Rows from block 4 of the encoder of a small image autoencoder, named by matrix and row number. Rows with one number belong to one neuron. Each number is 500 + 25 x the weight over its row's rms, rounded and kept within 0 to 999. All counts start at 0. Numbers have three digits each.
After each neuron's rows are labels from the 100 images, of 14976, where the neuron reaches its highest value: "strongest on" is what is common among them. Only what is clearly more common there than usual is listed. The data: retinal OCT scans (Kermany 2017). In brackets: how many of the 100.
# fc1: MLP up (encoder.blocks.4.mlp.fc1.weight, 768x192), inputs 0-47
# fc2: MLP down (encoder.blocks.4.mlp.fc2.weight, 192x768, transposed), outputs 0-47

fc1.74:500492537501494489483480527528493507531514443519542512520478493515476505488482439515493516443511530489507513480498494418511504512530474491536455
fc2.74:510477463492545471543507478513492486435498531454490466450486480506545474523521503485506502509489499483519519546526503511521454465500543544526515
strongest on: finding: diabetic macular edema (45)

fc1.79:481479486513514480492521497487480554457431533514482525554517493492519474502477488477521560507503485513511506465509493513508491520521467568489502
fc2.79:513520502462459516507521486480532485511572496474496475461483494483475501508498516489486505511496495494518529512534464507503484522466537453502476
strongest on: finding: diabetic macular edema (39)

fc1.239:494482500489491535489508497466508480523484512471462480544553471487447499467522453509497528486499463450522488487497510566500539516501474468487549
fc2.239:492505451473521482515485506516508538508502492438507507490463512505515487510490537467535496494490523495549488488511516477456491520520487542504512
strongest on: finding: choroidal neovascularization (63)

fc1.490:506512478492522514510512470525505463500492459500487509515508494521510463501508531504509475541500487514524510471551487506500527479486460483439461
fc2.490:492484490501503479488488521516480536490525457533512480501467503504514549486486489481483510465479512516429496496493530513500488483513549562520500
strongest on: finding: diabetic macular edema (39)

fc1.661:484513501505482510509509509497444486476491509495468498614514483485439496519536505513482464524503478481511486528500476512514483527491517508468513
fc2.661:514478468489515468508466495503507527502486486477478484435490512465548525490487483475506522488475493479504514498517524466495504492474543576497475
strongest on: finding: choroidal neovascularization (62)

fc1.584:497507522529455526486498474528455489483487461537500514545502473516520508491478506555500497497507496491513503445532470441472516481521531523503467
fc2.584:532521514482509517529503519516520542470525482467493473469480525473462525519512475458481470490475465496506511505517505499502457519425493547518524
strongest on: finding: diabetic macular edema (31)

fc1.709:516475517494504504464491457521483496530494454501509489576485487508505486468503505502488516485499499509536484445543503460498497513507471507499456
fc2.709:493509471465517484527510495523541520475501479482471488453528498511532514504496499467512518502485515546449474521465480546525468469486503485515490
strongest on: finding: diabetic macular edema (30)

fc1.583:514510493483497488480512490524525475490470486536480531523501468493513486500486455508543528486523494466518524472486477441462505507530480542545517
fc2.583:540504528489465497496497501519497524496497467468461486463481501465504469507494521505483495511504522504509530503482503502473481503494551473512502
strongest on: finding: diabetic macular edema (39)

fc1.71:495508515464478517510465489504514508521493504495530531522537511507508469456481511489460476497498506476533473486553516499524505511460500469496470
fc2.71:498487485517536454515491482524499489464493461468492477509477502520506528495476514489521549505495497553426496485405488529497517479519517524492500
strongest on: finding: diabetic macular edema (28)

fc1.489:496508528485515481514526470546488510479503503508542498487496503511495522515482447499527559471496504524550521517504484516486487477537482503488475
fc2.489:494497463491532492496497495507483495478563497487454498473532496495499468485509523472462494501497538506481495516494516534519498482486535479505512
strongest on: finding: choroidal neovascularization (59)

fc1.22:446507498507513515511514486527482485457524470510539486557549524493496502498462504517507516505518501528543514532493491471536477499487505550428478
fc2.22:546519516495447472481480497499503528507503508512477540478471528503535486503524501479444517464473489526489501506470513523484514467523490423541503
strongest on: finding: diabetic macular edema (28)

fc1.400:484487514497479517530490508520478477448474491522494524577532474497447491484495518551483508477513470531524521475520499492512507526493499523444475
fc2.400:538517467519523500491497477503481513466535518495477451424474487432521518517506516458497480515452480502504513487494520516477499469512516481535474
strongest on: finding: diabetic macular edema (30)

fc1.292:496492498492504519489527508509537523488508495538478510507495454524530489513468458494519498498503480512451526459513480518503530516535488476461490
fc2.292:511503472444526526470476518521486487543508434479498467513468499472512548504515568527489501474513538507551495495495523505500449455508493520528510
strongest on: finding: diabetic macular edema (28)

fc1.385:488509493512541514513537469520475469502481485513516497518470505518491485501478516503493510527486480527512459480522507527497499485470524517502521
fc2.385:520492472482494490508447526508532550494520522488497489496511499525493500503496501500494512470497511502497513494523512480527469529477496465490471
strongest on: finding: diabetic macular edema (34)

fc1.3:472500518490494531520490483525506505527540478477536458449443438531526550537471487473480494502496527512492489493486472549510548512509508494538503
fc2.3:545501489481543509493480531527462497501528529516496516537530500517496470502519564508504447457535531488539509474522529493491513481525510475467495
strongest on: finding: choroidal neovascularization (59)

fc1.461:478488471497484510504526493486471513472519539516493489516560492475445523491532477531482515454501454455532530478516480473490466470508477474477528
fc2.461:576511507515487502495509479527507518491494474464491505494472503522544487473477504482516491520474513540471517514452513522509472503474551591506483
strongest on: finding: diabetic macular edema (38)

fc1.40:498478546537484499468527519490518538515528517453488513461509484454479517469516462539517493472499481480502544540478529498497480517521440488503508
fc2.40:498479470470506525529488472508476476495449471550496465527512503531492501544479513465482493514523534477516473476484460527527499505530543488488499
strongest on: finding: diabetic macular edema (28)

fc1.195:512474484507484465520538459509524502530480502452530494480542471482535490495494461449550527505512466475537523476504515466500487459502476499496478
fc2.195:514494539497501524464504510472476487483547528505516499481486487510479449485511505532450489512499505514492495520522487502487491488529537453518486
strongest on: finding: diabetic macular edema (30)

fc1.729:500485520525498501506490454502513477501489499479498485465468480525538504473499502493473485522449510436506491469509478530504500442463518494483496
fc2.729:508504431442501540518467550519524529513518479506514488503500519505472521503493506523504509480525545545478489483475517505513489509521516470532479
strongest on: finding: diabetic macular edema (34)

fc1.688:481505491473445495535518469502504501483506512474521519503510487460528523496481470519514508488483475465581500470449460528487505459487508502495518
fc2.688:515492484484507527484507506502529561519506522543495491478482514520491472480497489495503497487512500526489496498525529505472475481532489503536503
strongest on: finding: diabetic macular edema (32)

fc1.614:492463484491498517499508536497502479520521490528465458510526476530518505529539489512489502469487445476442482486525495504472520485517489492539492
fc2.614:457549549450499501482497463511480521513500525486529520516451499464496467470510509536526497516504578529574518501540501495481471520480502506445479
strongest on: finding: diabetic macular edema (32)

fc1.137:514523523477463503504496496496509513478503467503538494517452500463488509493477573486495487505531490519511469492496471492516510509459464521505471
fc2.137:485454493502542519518474521519498511524497511516499498468512505537514468497516460477476487497490494475507500518531530508478522519497541478493510
strongest on: finding: choroidal neovascularization (63)

fc1.190:505525517471517528534465527530515460486489471551502468517511485518490463552481524494492475499520478535498485448563497483496530515495496467505467
fc2.190:505485489506493463446505482507469509472488494516485520505495504498541488457535480515526487484508486469503506518497450530476482487516526593478519
strongest on: finding: choroidal neovascularization (61); finding: diabetic macular edema (29)

fc1.719:499494525479483525504511535545455471497524511482501492557529512493489460460480505540503489491533461502497537476542484444474511493538498552491516
fc2.719:533496474507508487474461474492501471453470493530480506491466502504490527534522483474512464465479492489480476514515490521504464507500486518471510
strongest on: finding: choroidal neovascularization (61)

fc1.302:483510450505497487496488480516504486446462491560490473533502450484509480563567533512485525513495464497515478485499441488487495509502522505514500
fc2.302:528526487509492512481524519510500553551528507444525470482490524483503417462483478512518464516528561495482492528545520509510487499478521510467491
strongest on: finding: diabetic macular edema (35)

fc1.150:472487483489473477500488467478522509532479526457489521471581501457488464475473483503523473501487489462564452493483494497503524468484484476487488
fc2.150:486463469478470498490529515522503534446488453477512498517456478515495530498492479491487515512488505521458499507468518494496459507503510485500490
strongest on: finding: diabetic macular edema (29)

fc1.80:509485484474549531497505485527541526511514508499493498486536468548502521525494488494566518516459508504507546509501478546508501436509496490483511
fc2.80:501510462496472483462490495515498542493490471474484481519481502517469484475484525525455491481515525544535490493505536511505492516518541440509507
strongest on: finding: diabetic macular edema (49)

fc1.70:493510474498521478523483454525496455509488451528486509571491448516494479507508523478473508531490510515536470489502490530489525514516519506472464
fc2.70:535499470493481483512484525536489538477527502446517509422480530452497495515516520461482513451493508475442532503509483499486495465491475489505516
strongest on: finding: diabetic macular edema (39)

fc1.357:502455509476467498503481479509480487506479503499499491580427525498491483442518482488545530513489509499502507482499485494491544562542500497496524
fc2.357:537528449489521524507517512511518550508519510493492480454517506524492484521507546496523494507505523529526505479525548526523451424526569471492508
strongest on: finding: diabetic macular edema (43)

fc1.533:505521497449464489551507499528464514446512495520546497576523500510474482489488533494490500504536541543472514516513506489502508553527492502502512
fc2.533:512510570495518507466488483496475447509521525434495539489469513501494471510496504477527512517501506484526494481532496486479508475445511531469524
strongest on: finding: diabetic macular edema (30)

fc1.525:484468470474498546518490518539513488467512509490506522598500521489460473464496518510490542526503513550509524469514465501496522510505491522517471
fc2.525:533504497477540485462486498486506542557484487499478514453476488529500505493509494474517469500501493485545523519496514490506482514518517493508504
strongest on: finding: diabetic macular edema (34)

fc1.130:461485455494486526520507483492525496477497516529494524515501482455494502517512481542531472512507480479557505502486489471511495442488509497518503
fc2.130:575468544498478490493486475498486498500513495435485508499485500547498530480500496488484512515485517532500554489490467501528475585484565531491530
strongest on: finding: diabetic macular edema (47)

fc1.303:482501532506506528517504487506494486525521517477486459520490533534494513505477479479529498530504491481550510507498479542515508493515517510433501
fc2.303:502507464479491475491490500491497544435521484558499507488514490452523531512520513492496487492482497508459474476499539497512475446519502485568489
strongest on: finding: diabetic macular edema (32)

fc1.687:476477531496507505507474493487479492485513515473502511601458496505478498489526529496508503522471491493532439496493498529500529576486558506504524
fc2.687:488527444479508506494525530491514537480491506517531500435537506495528516517486514485523525462485479494425488495516529503496510411500513516513503
strongest on: finding: diabetic macular edema (33)