A small image autoencoder, trained from scratch: encoder width 192, decoder widths [48, 48, 96, 192].
Rows from block 2 of the encoder of a small image autoencoder, named by matrix and row number. Rows with one number belong to one neuron. Each number is 500 + 25 x the weight over its row's rms, rounded and kept within 0 to 999. All counts start at 0. Numbers have three digits each.
After each neuron's rows are labels from the 100 images, of 14976, where the neuron reaches its highest value: "top examples" is what is common among them. Only what is clearly more common there than usual is listed. The data: retinal OCT scans (Kermany 2017). In brackets: how many of the 100.
# fc1: MLP up (encoder.blocks.2.mlp.fc1.weight, 768x192), inputs 0-191
# fc2: MLP down (encoder.blocks.2.mlp.fc2.weight, 192x768, transposed), outputs 0-191

fc1.622:487508465510531510499507484521507483480510508497522481491475466460506532515491492536493504515511474486493502479519472535486534486492535507487520500498491517502533485503525504538484532487554474548551502449475507497469484493517501534451517482549481481498473511501500495525506487477523510498509480510477421517575497511508469451501527466534508531493505473466495518510444476475488467470520502462476536479513519489516461527537484509497456465534511474526511451498500499481500520497524494539511536504541494504504497488494504514528491479516480465516482462473506458494461496505485408477
fc2.622:502491475509487517487517487474517512533502458500501489497516523526489441490496544499480486494510516529515495507466545479498512536450482482506502501513497513464507508485484498488467451542398504450442510504510529519512515502500498476538491518468488512512508474523517500494516511514500523509494529556514593452451496510491511535496490500470474463514487484477510466504558528535527512508472455534514454500479490514492517481488543500497500521492529539469492534503501492493496480498513547500491477482476495464485501493505487478496531476464478556505510526538494535485525497524499517491
top examples: finding: choroidal neovascularization (60); finding: diabetic macular edema (32)

fc1.375:513513515495500465528476480547456486502527494492507491518503464514515509495498523517510484471452497442484486493487511552517497458503485466513492480494503457490479538488513501460473484459546472481495526448492508496491520501487505492515492506518546455504468456490490482458486493510543465530499446540525526482521492517499488467488520543552465458499502486510512480481491481524512508444542467500503498487493473459486482507536510528533557534466504497491546477487502515499479495493466505517484541542515485521466510430514454507498510500521515485513457514508474507524484486526490463531
fc2.375:507496477481504519480537491508551530505498524483518498473497515513501489492503437488473542503535524535532532502504494531493492528516507537454517516503438477491519469482482504565553546494460547535484482536476487516519475487498511489513518486502455532502507489496509514538477477502480518488516523507514504499459503471520482488554501449500450537506520516510463521482470481470511489506439521493496495499495501501460491473526509471497476435495483487538492515501465488464480500508526516520535456460471523482511517529461528479534501481457509499490516543513524521477471534490481516476
top examples: finding: diabetic macular edema (42)

fc1.181:477502491525461525510546495498485444521505466528534510494433525481480511479510496478487481489463492469503484508501501441500487594472505497471499475517570538480474510489509489544495496494500464492442503526475496485490490486505490481517499483537474472509464546513489474471472475538530482464474500478489551459445528460472489479545495484476509501518455513509481514493505481514498531523486516463496505492525500470524511482468474469474516528495508463508485512493499497520478527521498553478489448487529473503479467511479532514496505514493499557477499499505503499525517499531502513498
fc2.181:489509470500497489507460491496521528472463505466473481514515472499502478520495513518527499516502518494448496507521517537524481412507520506532485507490472502497510508492485515452508480485501474482591500514511473502534521533499523499476511472472515457475532461490546551497553528523496527504497567518487446556591503518509491504444495511501509466476540517516517519504473531501499455486474496525481496498489490510476515479528505518530516494506480515459514477496524525514512498456496458525465537495475512513521494493508498487487482495495511475488482515514502501511485510471500448486
top examples: finding: diabetic macular edema (35)

fc1.571:478509529493500461504499483490480533550499518504508516504495478464486501465516512431515495520476494448509517468486529450488496487495516498469537509481510483488504485500493508503517526525482472480493452470507504569498496489499518495503503471461524495473506536500522535537473504488447500490504549496483454518540523482481493488495490502524467467475492489512516522462500479485522461489466454501596517481499474527471552489494472461478511517489499476457461501513475518493470506494523476488507522475503460451492476457489480526510541493519503504457508518534493531507489446482460486508
fc2.571:515492481494501477504519474524517499440513509459490503465522505508544514503479477493477510481483493516546477508525454501511511561527472485518468506485503507513510477472487487485503474452533545539492534490497502465491522503505465484501461505533484541499520502500486455475510499500530491511483478475509532515441510513503524549500528516497493550538491503498446510502456460510509510498523509501432495527493492485497441539546522539537504492562483541514495543498510478500472458555452512484506514495504523530463455525495493497498452501474487501506479493490503522478512522534472500478
top examples: finding: diabetic macular edema (28)

fc1.349:476485455510488520480469508528558504514507533507465487444539441478521539504525490478458471481479482468506517487489465500522454526481485488480511497489492466497492504498507514548472496490495448517509496454476518502484509490510497519466468514520533495479505499527491481520521485469531482510422481528528508512550542534499467474510503506514483431493495511503520480471531479487518460458506488525482536509475458475453474531527499532489510537462520508523544490444534475480500527459484488496503533493519494523459489503477470496516499472542506470520516497501504508485511475504487494488
fc2.349:515530498457455510491532497492442468503507460495525487581465514531486476493477518518512536486500515514497474479483530536490531487543508492512479501511514493495512512489485521469479511494519570552463473494530480529512495503469493512503548518468497564500491493485495505489484491471488492483546530519484492502420510508503514508519466486499488541533537476483475499529449527505519519486491473483503461495475503523501489518509532516512481487533499510450477531528458579490448502528515519524507489506509482489529504484485506481467487502448490504502520498522504508482458502531487474477
top examples: finding: diabetic macular edema (32)

fc1.373:506528477497519492455497486523484460493475499490523498512475444469518513500516468530464495465464482424505495485504520544485480503523497512550538478488523465530438508484507533519534490529506453506489485489496483479476514520510490532449503511543536463510468453498479512458509438483526466514527466548504482504511503525498494455488528467548467471471483481495494503466487487464505497466521485528492542493475484530490469532516503516484524545500509528502534473480520516489483538513513473526486538495495474510485484477489508506540474494503504474515507498485504524532530498538452503514
fc2.373:498478504468485480513470475493537530536551480541482482487540557521514463499471541503476502480541534537565500499495507507499508525470467518466467515497468509479550490474506502436460552499527499513478535487489498526497499482490516505526491480463470545496501509500497480540525527519482595515462527502500534538489503499473490508527491516475480537504527504466512527528473496522543516491463464504469442528504510479478493503517505502501499484530483501482473516520498489488489460489484477517504474470484519489489497503485509488489529456486496549495527507515474498486461498491527475471
top examples: finding: choroidal neovascularization (59)

fc1.411:460518514508477478496481510480497495443508505497484479492562440498493490495520524504472486484494480477482537460528491473518472467505484465435481499465499493454467497523521544491471500495526536532487520494481527492488517512489501498538498467481512479498510478557515547518550518493535479493488561525490479515538544490484490481485532500473454517466501478517492470509498482502457455436479469495511514483524478529498477511495481568463499522524515496460508537501500512525463475461511462532508520516500498542500465458480466514512475512481512502488493503510497498516500466520504473481
fc2.411:528524493487518516494528515504512482530492526496511516504439549525481486494477483476495531534500541511542489511450526500488527544480490533520466492494527479508527487472486482495507504485464450502487506476502485506469518503527512499478508522497478535501495455447500488472435480498487550507504473475491534486469500503487527503524460449523486506533529536506506521452463529474554526551542520496486508503488532520500496481533526473528495508472460518554499473491465478472498491529476546480526461432502515466472533525497511510499503468505515491491508515529469520472496522492463505497
top examples: finding: choroidal neovascularization (63)

fc1.505:517492506493470490525523508511504537542525480490470418456502520490450523482506510511487445453507505460478503528472476442452500471507528490471503507492536530445493442525506480527499493508506493496507522469466490506478448498489488514520523469523512522524504518501464507527505485509510504517478517494492511521469557497491494518494515521525476496518493522475530478515519513495496529527468540471449499504475526512504482498452494508481511508469522473486501450487504509515490488527458469504502501483539483522541479518475534522494496495504451531480540507536497469509491449571476493473
fc2.505:508508514489529517496513480492468461495475474483496512543516483521546458483503472482497513556480438519532487497487479518503473463489488507499514469514481484493518513527511507472503544469472449501481466508503494461506527475497488513503491501536482493524498501483476496494528514500494512479490500515504525516514477470510489483498474469504527547503485491541478519492477660533505519510532476495506509465502497508492539500542513508521462465515486491520500568529499501531476517486513515511498510488463518476439505499507503494485517512536513458490508478509487514507530489453492517532
top examples: finding: diabetic macular edema (55)

fc1.143:533521542474489451543522484546526512496507452489492487498477507545459511476501539472516472486491505527524516493524547514484462476514536468486496482495499480479513512507516477466480473487531475492531495483525511512475455491478492506525492487475514491521474507528506503533460507519503496501506450516478550516505544517528543454472510461481519502537535504490510515496525487525507501426487461501516493466504505483472468476512488493458533508514503498488506519513482467513458519482493462521493542477552533519490514456518494488565469525530489491481464529536459501497498455517453498494
fc2.143:500493448515535516456513506503471467505491488515527522506521492472506477505488502475510564532478501465489474508491464494492500523494473512514493462493513472469484498508491509529506531449478505493499498497492484487483537544537481496486476511476504485451513502474508478455493507499499524476525536477523473499473477490496476513528493539515487502520468498517460507491477540478544516590512533496468535500489501561519554545503477513534480501445481500526505471465505540530519515543499580488503499480470507495494509489491511535521493467454516467479498521477519522481524524504540491459
top examples: finding: diabetic macular edema (44)

fc1.339:506516459486490463531529510524555532495495498483493489488509491535465445492473491463527532539504490489524518483506476482496504533536512458523525490523498483517523519515511471493465476440514519523554470485465452501499494487489496491484498495509454506512467500464491447486485510523473537503501531478458500496492504508513501502514525495458507486480530488442473520448530480507511525481499546486486466462511507502489528466489522515441515460546513511492511465527441504495492425526501513497507500466519478505491518500500503456528461514515472460489488535506460527461519494491487510514
fc2.339:506494527509511490474470477548465502448509490508486521482501490465519514510529494480521462497471473522479485527496544477486478441458524522483489502474504513486483506513483477502540509518463503494459511519525532513489478563523441544498456513451549496463496501522497538484499524485490504500504483534524477532495506497521500520459505507502548511524480512509499458550520488550476506496519472502487511522461517508481472523511453476514503491424502469504483538484543436526500582513487505488507501536472499492496500488493509539484532507498515518529497474505507501510484487530521474497
top examples: finding: diabetic macular edema (36)

fc1.681:474523517437497536485442513499484481489527508500515495448470499512456459484477500474491501521514535517493506518468519486533462510517502516510502509471519495502519502476502531481505479475549478503500547482462503538512501487487488479452502468476496487469470544450498490531511514502482509534463452506479543488486517504472527456491454484522490519545532481516503513515511481517548512505515494495532510479452478485490547498507500475539502556451524529500471523477503533497496454502480563502501458475492470501480511521483507546520488512491468506493451501467506526520529466511469525522
fc2.681:473538480529529465487498494518499531516506485519489484545508477502516541529487513493503527493454481456497461497495501510481497527513524478501472482498499537494450544528476491516480565494483486506511473516553481483501476520484505524519479516476480537526534472502481500484521487507509460473489553466473521511506525536507477548471510528491514495453489515499496502502505464512453513525480491507461514484489498517506480515467500545470499471569463474458533488539529506496496548519498438493477541532516500523571510491496488466485487514490493479504499508534501487503439530500488479455
top examples: finding: diabetic macular edema (30)

fc1.232:529532504497505438452447486542503516480529465510492501543542410506542502508518546526507500487459481512503487492505469516505511451525509487488509444488501424497519496515488500498473516471534460487534470472515468455484509508545496479476503497518521491495494469509498464506466472483515457517508486529498476454493489544486503518485528513545479493518501469515479493495533494497504515474539489485513498492492468501470505506508503585508491516479476504468509507546520489470512500476490499499473531498487530517499499484484442483521500447493484485513469497504507465485489510508523480482
fc2.232:474509491491498535514540514478497459542482519504497500451478531530464479506496477489497504488517515522507519485464518509511500534476454498498474519497454520501485507482516502484523481537462506526497526505509508546490488497485509546516488501491508520495487489473529520521499554531496556485508545503509561574496522464485499492525442485490520523466542534493537497494434485507474504522466489530468493497476527531496463494504500450459467476497491504535519489456479488492481495521470509527559473501481500477436487486489559508487503508494527528493517525523472525502526484486457515512
top examples: finding: diabetic macular edema (39)

fc1.405:481518469448534528587513504471504511478520518521503496478510503505501511527534478522474509531494521505476527464491531536486502439487539479482500514538505510501514488496502479541525500492445506498505491487442447536478517488480499498522495502510497455507484483495484527489495498516472510525499480455558471526550488524517515519477522456490471481526516442492494532453517484476495493451497508471519500473546492490521521517489492458504511439569531495501513474496479482476486521485499473475464562491546523513507500508519511529495489494484508508481507506509512508497496499473475451504
fc2.405:510486537505488508424486481520469493493520477505517520503516509488505508484451539460487479486476458488506503518547488492477513506507503497508505496498509499499460526508484506502447478471544547491469512486506526447500475497527462523529471487490472571493515548490500481473484527453519495464508514540456506469451480465497510510515487558491499529500458511493466462542520502534512500527508496523485537521472484498492513522530498538463466541445483482498509527514504535495506500525499568480515476529441496477512487501485506497548512512522492515524502497479496502499503525549481523499
top examples: finding: diabetic macular edema (29)

fc1.52:515518496481487473509473524530500535524500531483516473518501478534482531480495534509509466518456520488522528477457536472543457500528532502478468505527568486502499537508469504491491499524481462476468481451477490498527500513509506493491517506505489484513449499462508460451462532495491472486498490507493487527470481513464497485521487482488463517464486498517478509489519482487511535490526470505516536467522485450493507505532533516499520506436488543476505476479470469454456505527491564467473485435503492517442478487463501483491483466500461478497508519527513485486486502499465524525
fc2.52:509476488485526512497522486502537507452483487538495508471499502475502439514492481477503518494493470550519519503492456536485490527487448507479505496472403467503541490490531517526499473470506579533551488514531507496473501512491504501517493466508529509529526505510511518502515500526456543470497508490476512514481489502500508518479520529522498499539544518462520500526447481498503490489454528489526484530490521500477448481506480471486494471569500492533502513515490483508502445501510441541537557533487491495511477491489497519528484504492511533507487487479484506490512503512505470461
top examples: finding: diabetic macular edema (34)

fc1.99:493526577495488488521519519504492486492445460525499477520524424540488487516509494532478461480491477486470441494516500536497507483515553496499530484545499491530497491459470496501535526547502474522515500519501475517470511517516487486476507452481557484532484525495523519513485501477512458506527544497505430462492528503512536450488538451498470510494499485564510505535506495465467475455482454498515464454500502481487482485513522488478516505491473471478483515503494543510489495504500490517504514478470474496483466484505511497514508501501507464510480503500516496524476466514461532505
fc2.99:499471431496526468487499496511505499516543525500517519464508512458489471503480521478500510467495508489543537533490507532489471532484443533517462513476534493513533480483510453493480492469518521494499531476503494510517521473492511510494513530499457507461493493480508473482483471492482570493502474475508512538493495513478492557489486551484507502499500509493481532505419496518554514556508532514460526528463513510493559484524472519542475510513503535542468457494500466476491464509467501492505526474505510523460503516468497499507498441506510500506506521496463522496547507509520487514
top examples: finding: diabetic macular edema (42)

fc1.84:477500519517475494475495501548452485517482527512515463483539482469506531530490505528525463498496489448465507479480560531509465481467498500474456485476505520491482510499505488485471463511542455506495465454495526466509472517472515533521523494485532463507476460487497516489459480469503503499474466523473473474517483519500494471489481528571493532449504507522529507462497475488505509460554471513527528508499458497463534504538510528497501532468475499472511459493476511528453533482488488477479518505526518468493500473485475548501518483540537467518499507488523503488514497496517452506
fc2.84:526502468492484494520507505488546494502514478444462494519457509542497476476495492495476572517493535559539506508481453491533506534536496479522499493505431478483534488512481541505500546507477550542534498499500486517493522501496507456516506472494455514489500490507482510513529501524485513524516555473525543530482520495464485488541485474483480456520528485492486500531485499504533490512455506494495455517476536512483402489519527500508493487499485508499504507525462494483516469524506518506519498462475494500499476477484504491504469499445499516482526494538470521504482509517465530472
top examples: finding: diabetic macular edema (33)

fc1.753:509536518493509475521518480505525475503542521537522502502503499517518465462484509508463503518491466479564466462501461503489505532521519516498498465488518467525496455452532470443500520427533507496523526481517464512506511491484488522478489497528480513475451497486521471538491525537483528484521513522492505494480579522491509512492528529497466477488440497508472524480496478507496517499507501488499509455532473534471475498528450501489509472501498502513450519482512530470522549474492543509445502515538476519492497474491465455534511496515447484501480508529476495509521495525504486489
fc2.753:501471478528488478455493505472472526444493476499479523485478503475474516504514476474510538508492488502436505532502513496481510464487455478467487485489517514485490540517501534586497477539482501499514465492517508506482493531553479478499485500493507501502524496541529535487484492486515493448491491547499480504528462469512500488498504491504550501511540492481503491537513512528505474514524495527477552516470526481529565537442511512481492461517460491515510507504509452540462459491466469477567525504475509521519527495488525528508517491510527523530487485501515460487468513490491461507
top examples: finding: diabetic macular edema (30)

fc1.597:482561460505539515507508503492527468514536503512514488508468477553532516492513496500499508493455488470521526482493487544485471483483515496500484453454496455513481479488577516488481482444574484549476494493466550520500491480470514527501496462489524478497476452489514500487519527497495492519519531515489493521499540521494507491493500505510460487498474494491494498505460475519494481466484468510479484497481498507485485523502448518483564554450495522504505485476523509504521536479526514514450544510495484541485489459481471488529506468535536504489506509526489494467499501543465469485
fc2.597:493501495481497516459491483534483517506503497525509534523510498431479489495478509528484532504520542512526489511515552504505494468536488524507509524521539507471523500471479528524523506504424486478523513485486436524498517500526496473482556519532476492481515522492539503520487486472536531454475442514510485479484480492514504493559466456532493509503516496530478509477506544466512468568513514479500481490530513538522511499497522500497487457543486496496496465480502529478467467520489504500545478465490528497524506512486525507475474464435480457497492516480531476509485506451516504502
top examples: finding: diabetic macular edema (35)

fc1.164:454526494480458514538498485552491523504504539458510481465519468498499544513501529476524516525472485506475534514497500465512501458492552496499466501492515463505540513467525461485497476511505495533500491474468509534499434501473513509509520449536518516519496508481486499520452484513477524486462541477532455506547500510478501501492504517511480510472519465505481534463555470438489476417520514491497520472492483494511518493490477506436482466542514486502487533508476526509450525504507475484508528456521513463481478498474498500504516486529481497513460498511523492518484503479510486492
fc2.164:498497492504526476465497507468489502520481472525524521542468513538483472492486489476476521475487491495519483516493497533496513515520478540485501507516492519497504482547494528533479534496505540494494507499488508500477558481523446499490512493441477540499507502491486489504497513479515502529518451501480566508445515516496529521496500496495467506542484522486519458534425518545523488575489464477483484530454529524493474473509501506540489536459464513482499470515477480486494449509482536492487513524508494542506472484494491499499478491445486497507522502497489532488549519562450475524
top examples: finding: diabetic macular edema (37)

fc1.121:455521467483513500541468513506566514492454514495467519445485462506519478508480523502512520507471488533513534491487504492515485502497504486478486492509465471519460466525498504518507480476504497558512492517452465483490503509509484527471490496506492473531534449487498485489485499497536508487506526519491477503540535530536482466514484508504476511452508458462449491486502466495513468456508465498489478483515487478466480542518507482477522473514472529505530523486490538469498494470501476497510563470557502569508469479489502488505475502497519475523486532473521500509529539504469460434
fc2.121:492496510474471504495510505511437504507529512468502512509504515492472508509496494518513477484485497508513507495464505515490475493504478523528461461460520491488515531446503466497494502487496522521499522508554536560471541512502474499512498504487508527450469534472521478473470514466474531526498465485505530513461496533485525547489492511513526498540491499489460496516485542534519525532555551556448500492494488507515479496491483535517497541478469510479493503536478454525477500529470547465516472496442490465444493486525518526512511449488512565481500489501493524460475503518509496509
top examples: finding: diabetic macular edema (28)

fc1.177:493530498471483481486497471532500506500537508496528509488483481517542456470521505458473481513454516450531510506468495488510463550495487497509536470514522473483461485456505494520479524491496484480478474469507496478522552493484511461466484491509498476518448465498477494479497496516458517518485529491536505477480545498471484524475493534511447432484475489541465512467516483473543491563519476517511529452481462512483480519503525559495530539503520504482492451509521513489520501500495485461504505493503468498441527495503460512500526490463464477481522523513528511498512490483528507534
fc2.177:466487504495535499486482503479490488503522502544479502497524480498495523512478491506461494466472480526486495482563542512500507466530529495504476515493464537535517514521481544467554501487527506519543512495470485533475460521489481542504515482493506514490508512498499490520530529493507468492451480487464486555533497504497511485508505481519543573508518501472492514521500456585474500431464490493491482499506541485477510513521469442484493469497476498511522541482499460465469490489475495541490475536502527498556491490465511487498505506518515520518508457482493468515454508520477504475
top examples: finding: choroidal neovascularization (60)

fc1.51:490498449478528520528519528508495498450522481506506501534507485514516493500527456514503487503458488476534518463538485539495472476507518469450523495516522487506445510528520474491550467507540522505470498475461464537502502532507460526472467477492552459496504454512500508498497478493556459479490511524493489495512488541505505487498513493483497502482508526488495471519502489512453478460472473497500500484509512461471516481517499484463515500518498473493509453539482534483519513530458489527503534501508486486496495466518525480550488507554513430504500505555500518557501444508515460484
fc2.51:511508547503505486487491502498510510561470523482502516482531516498442481497514566496504507491490510542512502544475535532506492536503494566511502468484500484495504484467505497495475541494476450549535506502543496499479525477527538480498532517498461523496481517501479486488457486467443576527532484461484490508486484510502508510510486501497492477480515468480494534498502526482562505541538555509476483508505519507511510477492495492497471508458481518527468521467505450501529479483532504492485485440472510521491463524480471519501475459450502540516526512482493499479499520484475518517
top examples: finding: choroidal neovascularization (61)

fc1.369:489530479500483496510497454518530501530486496513502499524457462468532541495480522501464483486447447492504500486467501525500549518521488500526488524540523447501516507517499462508473505507531457535469519525491466486488509470479509515491506514525510473535488465479457437458469458518546490488541497496518535504483461500514477492492521504500458468504485483512495522447465478511514505459495522496456526489542490478533482500526522522502507516443540494514542514463519528476516488521516475517514511476531472506468472480492476464492472478514442522471486494489493492500532494521522452504
fc2.369:502489503479525489499508484520502477502502485472514499472528481566485427517524537480504463477530524496488495490570521487495465466471521497472523494518469533504500518456508505478520492525445518478520468473474494484493517501526504503475518462466482506475513524504502551515537533529490566507478531545503493515527492513485483476490485464483501490493529541476543466514518523522455481522501493505536490546465467507488468518499469497522498465540440495477504485527530448532473477467497540521477510539497524490498506489503517482530512471470503508519504542515517533502468485460489492498
top examples: finding: diabetic macular edema (35)

fc1.697:502533504485498482531514491499474452484519516475484525483469486544508480509504498470494534481493500496539514483517488477511501567456530484471524446531522467492490492560516522509461467471507500509549482487480512476474527515500516476479479509489495439484493472519526457521504513497491487500468571487534563481504548522495520477542539512510457488519484471498496516499545483520517484487534467521524514481503476465450515493480508519481532481502484491481496504462506489521473469494488526489485541492525474528502496493491484512487488541447527461505530520533478496480499462507438512504
fc2.697:481484468494467485483489507517467541473518523533500515527545488435490511500475507503507504481475483514479497510507500533481475434515482509503450508490527485497495496470477519481519511497512527485459490511502522551516483524530457535508489499500526573489466522491504573487490492479477525499487449532463445545516482483500481552476470510506519537491517480494481509488468502510491519473474487516469475492485510500475519509547496480503510512493462528494482505513487518474528538515510498509530458546472492492531472494478524483488512480551486514505510486509538527521468527537576472482
top examples: finding: diabetic macular edema (42)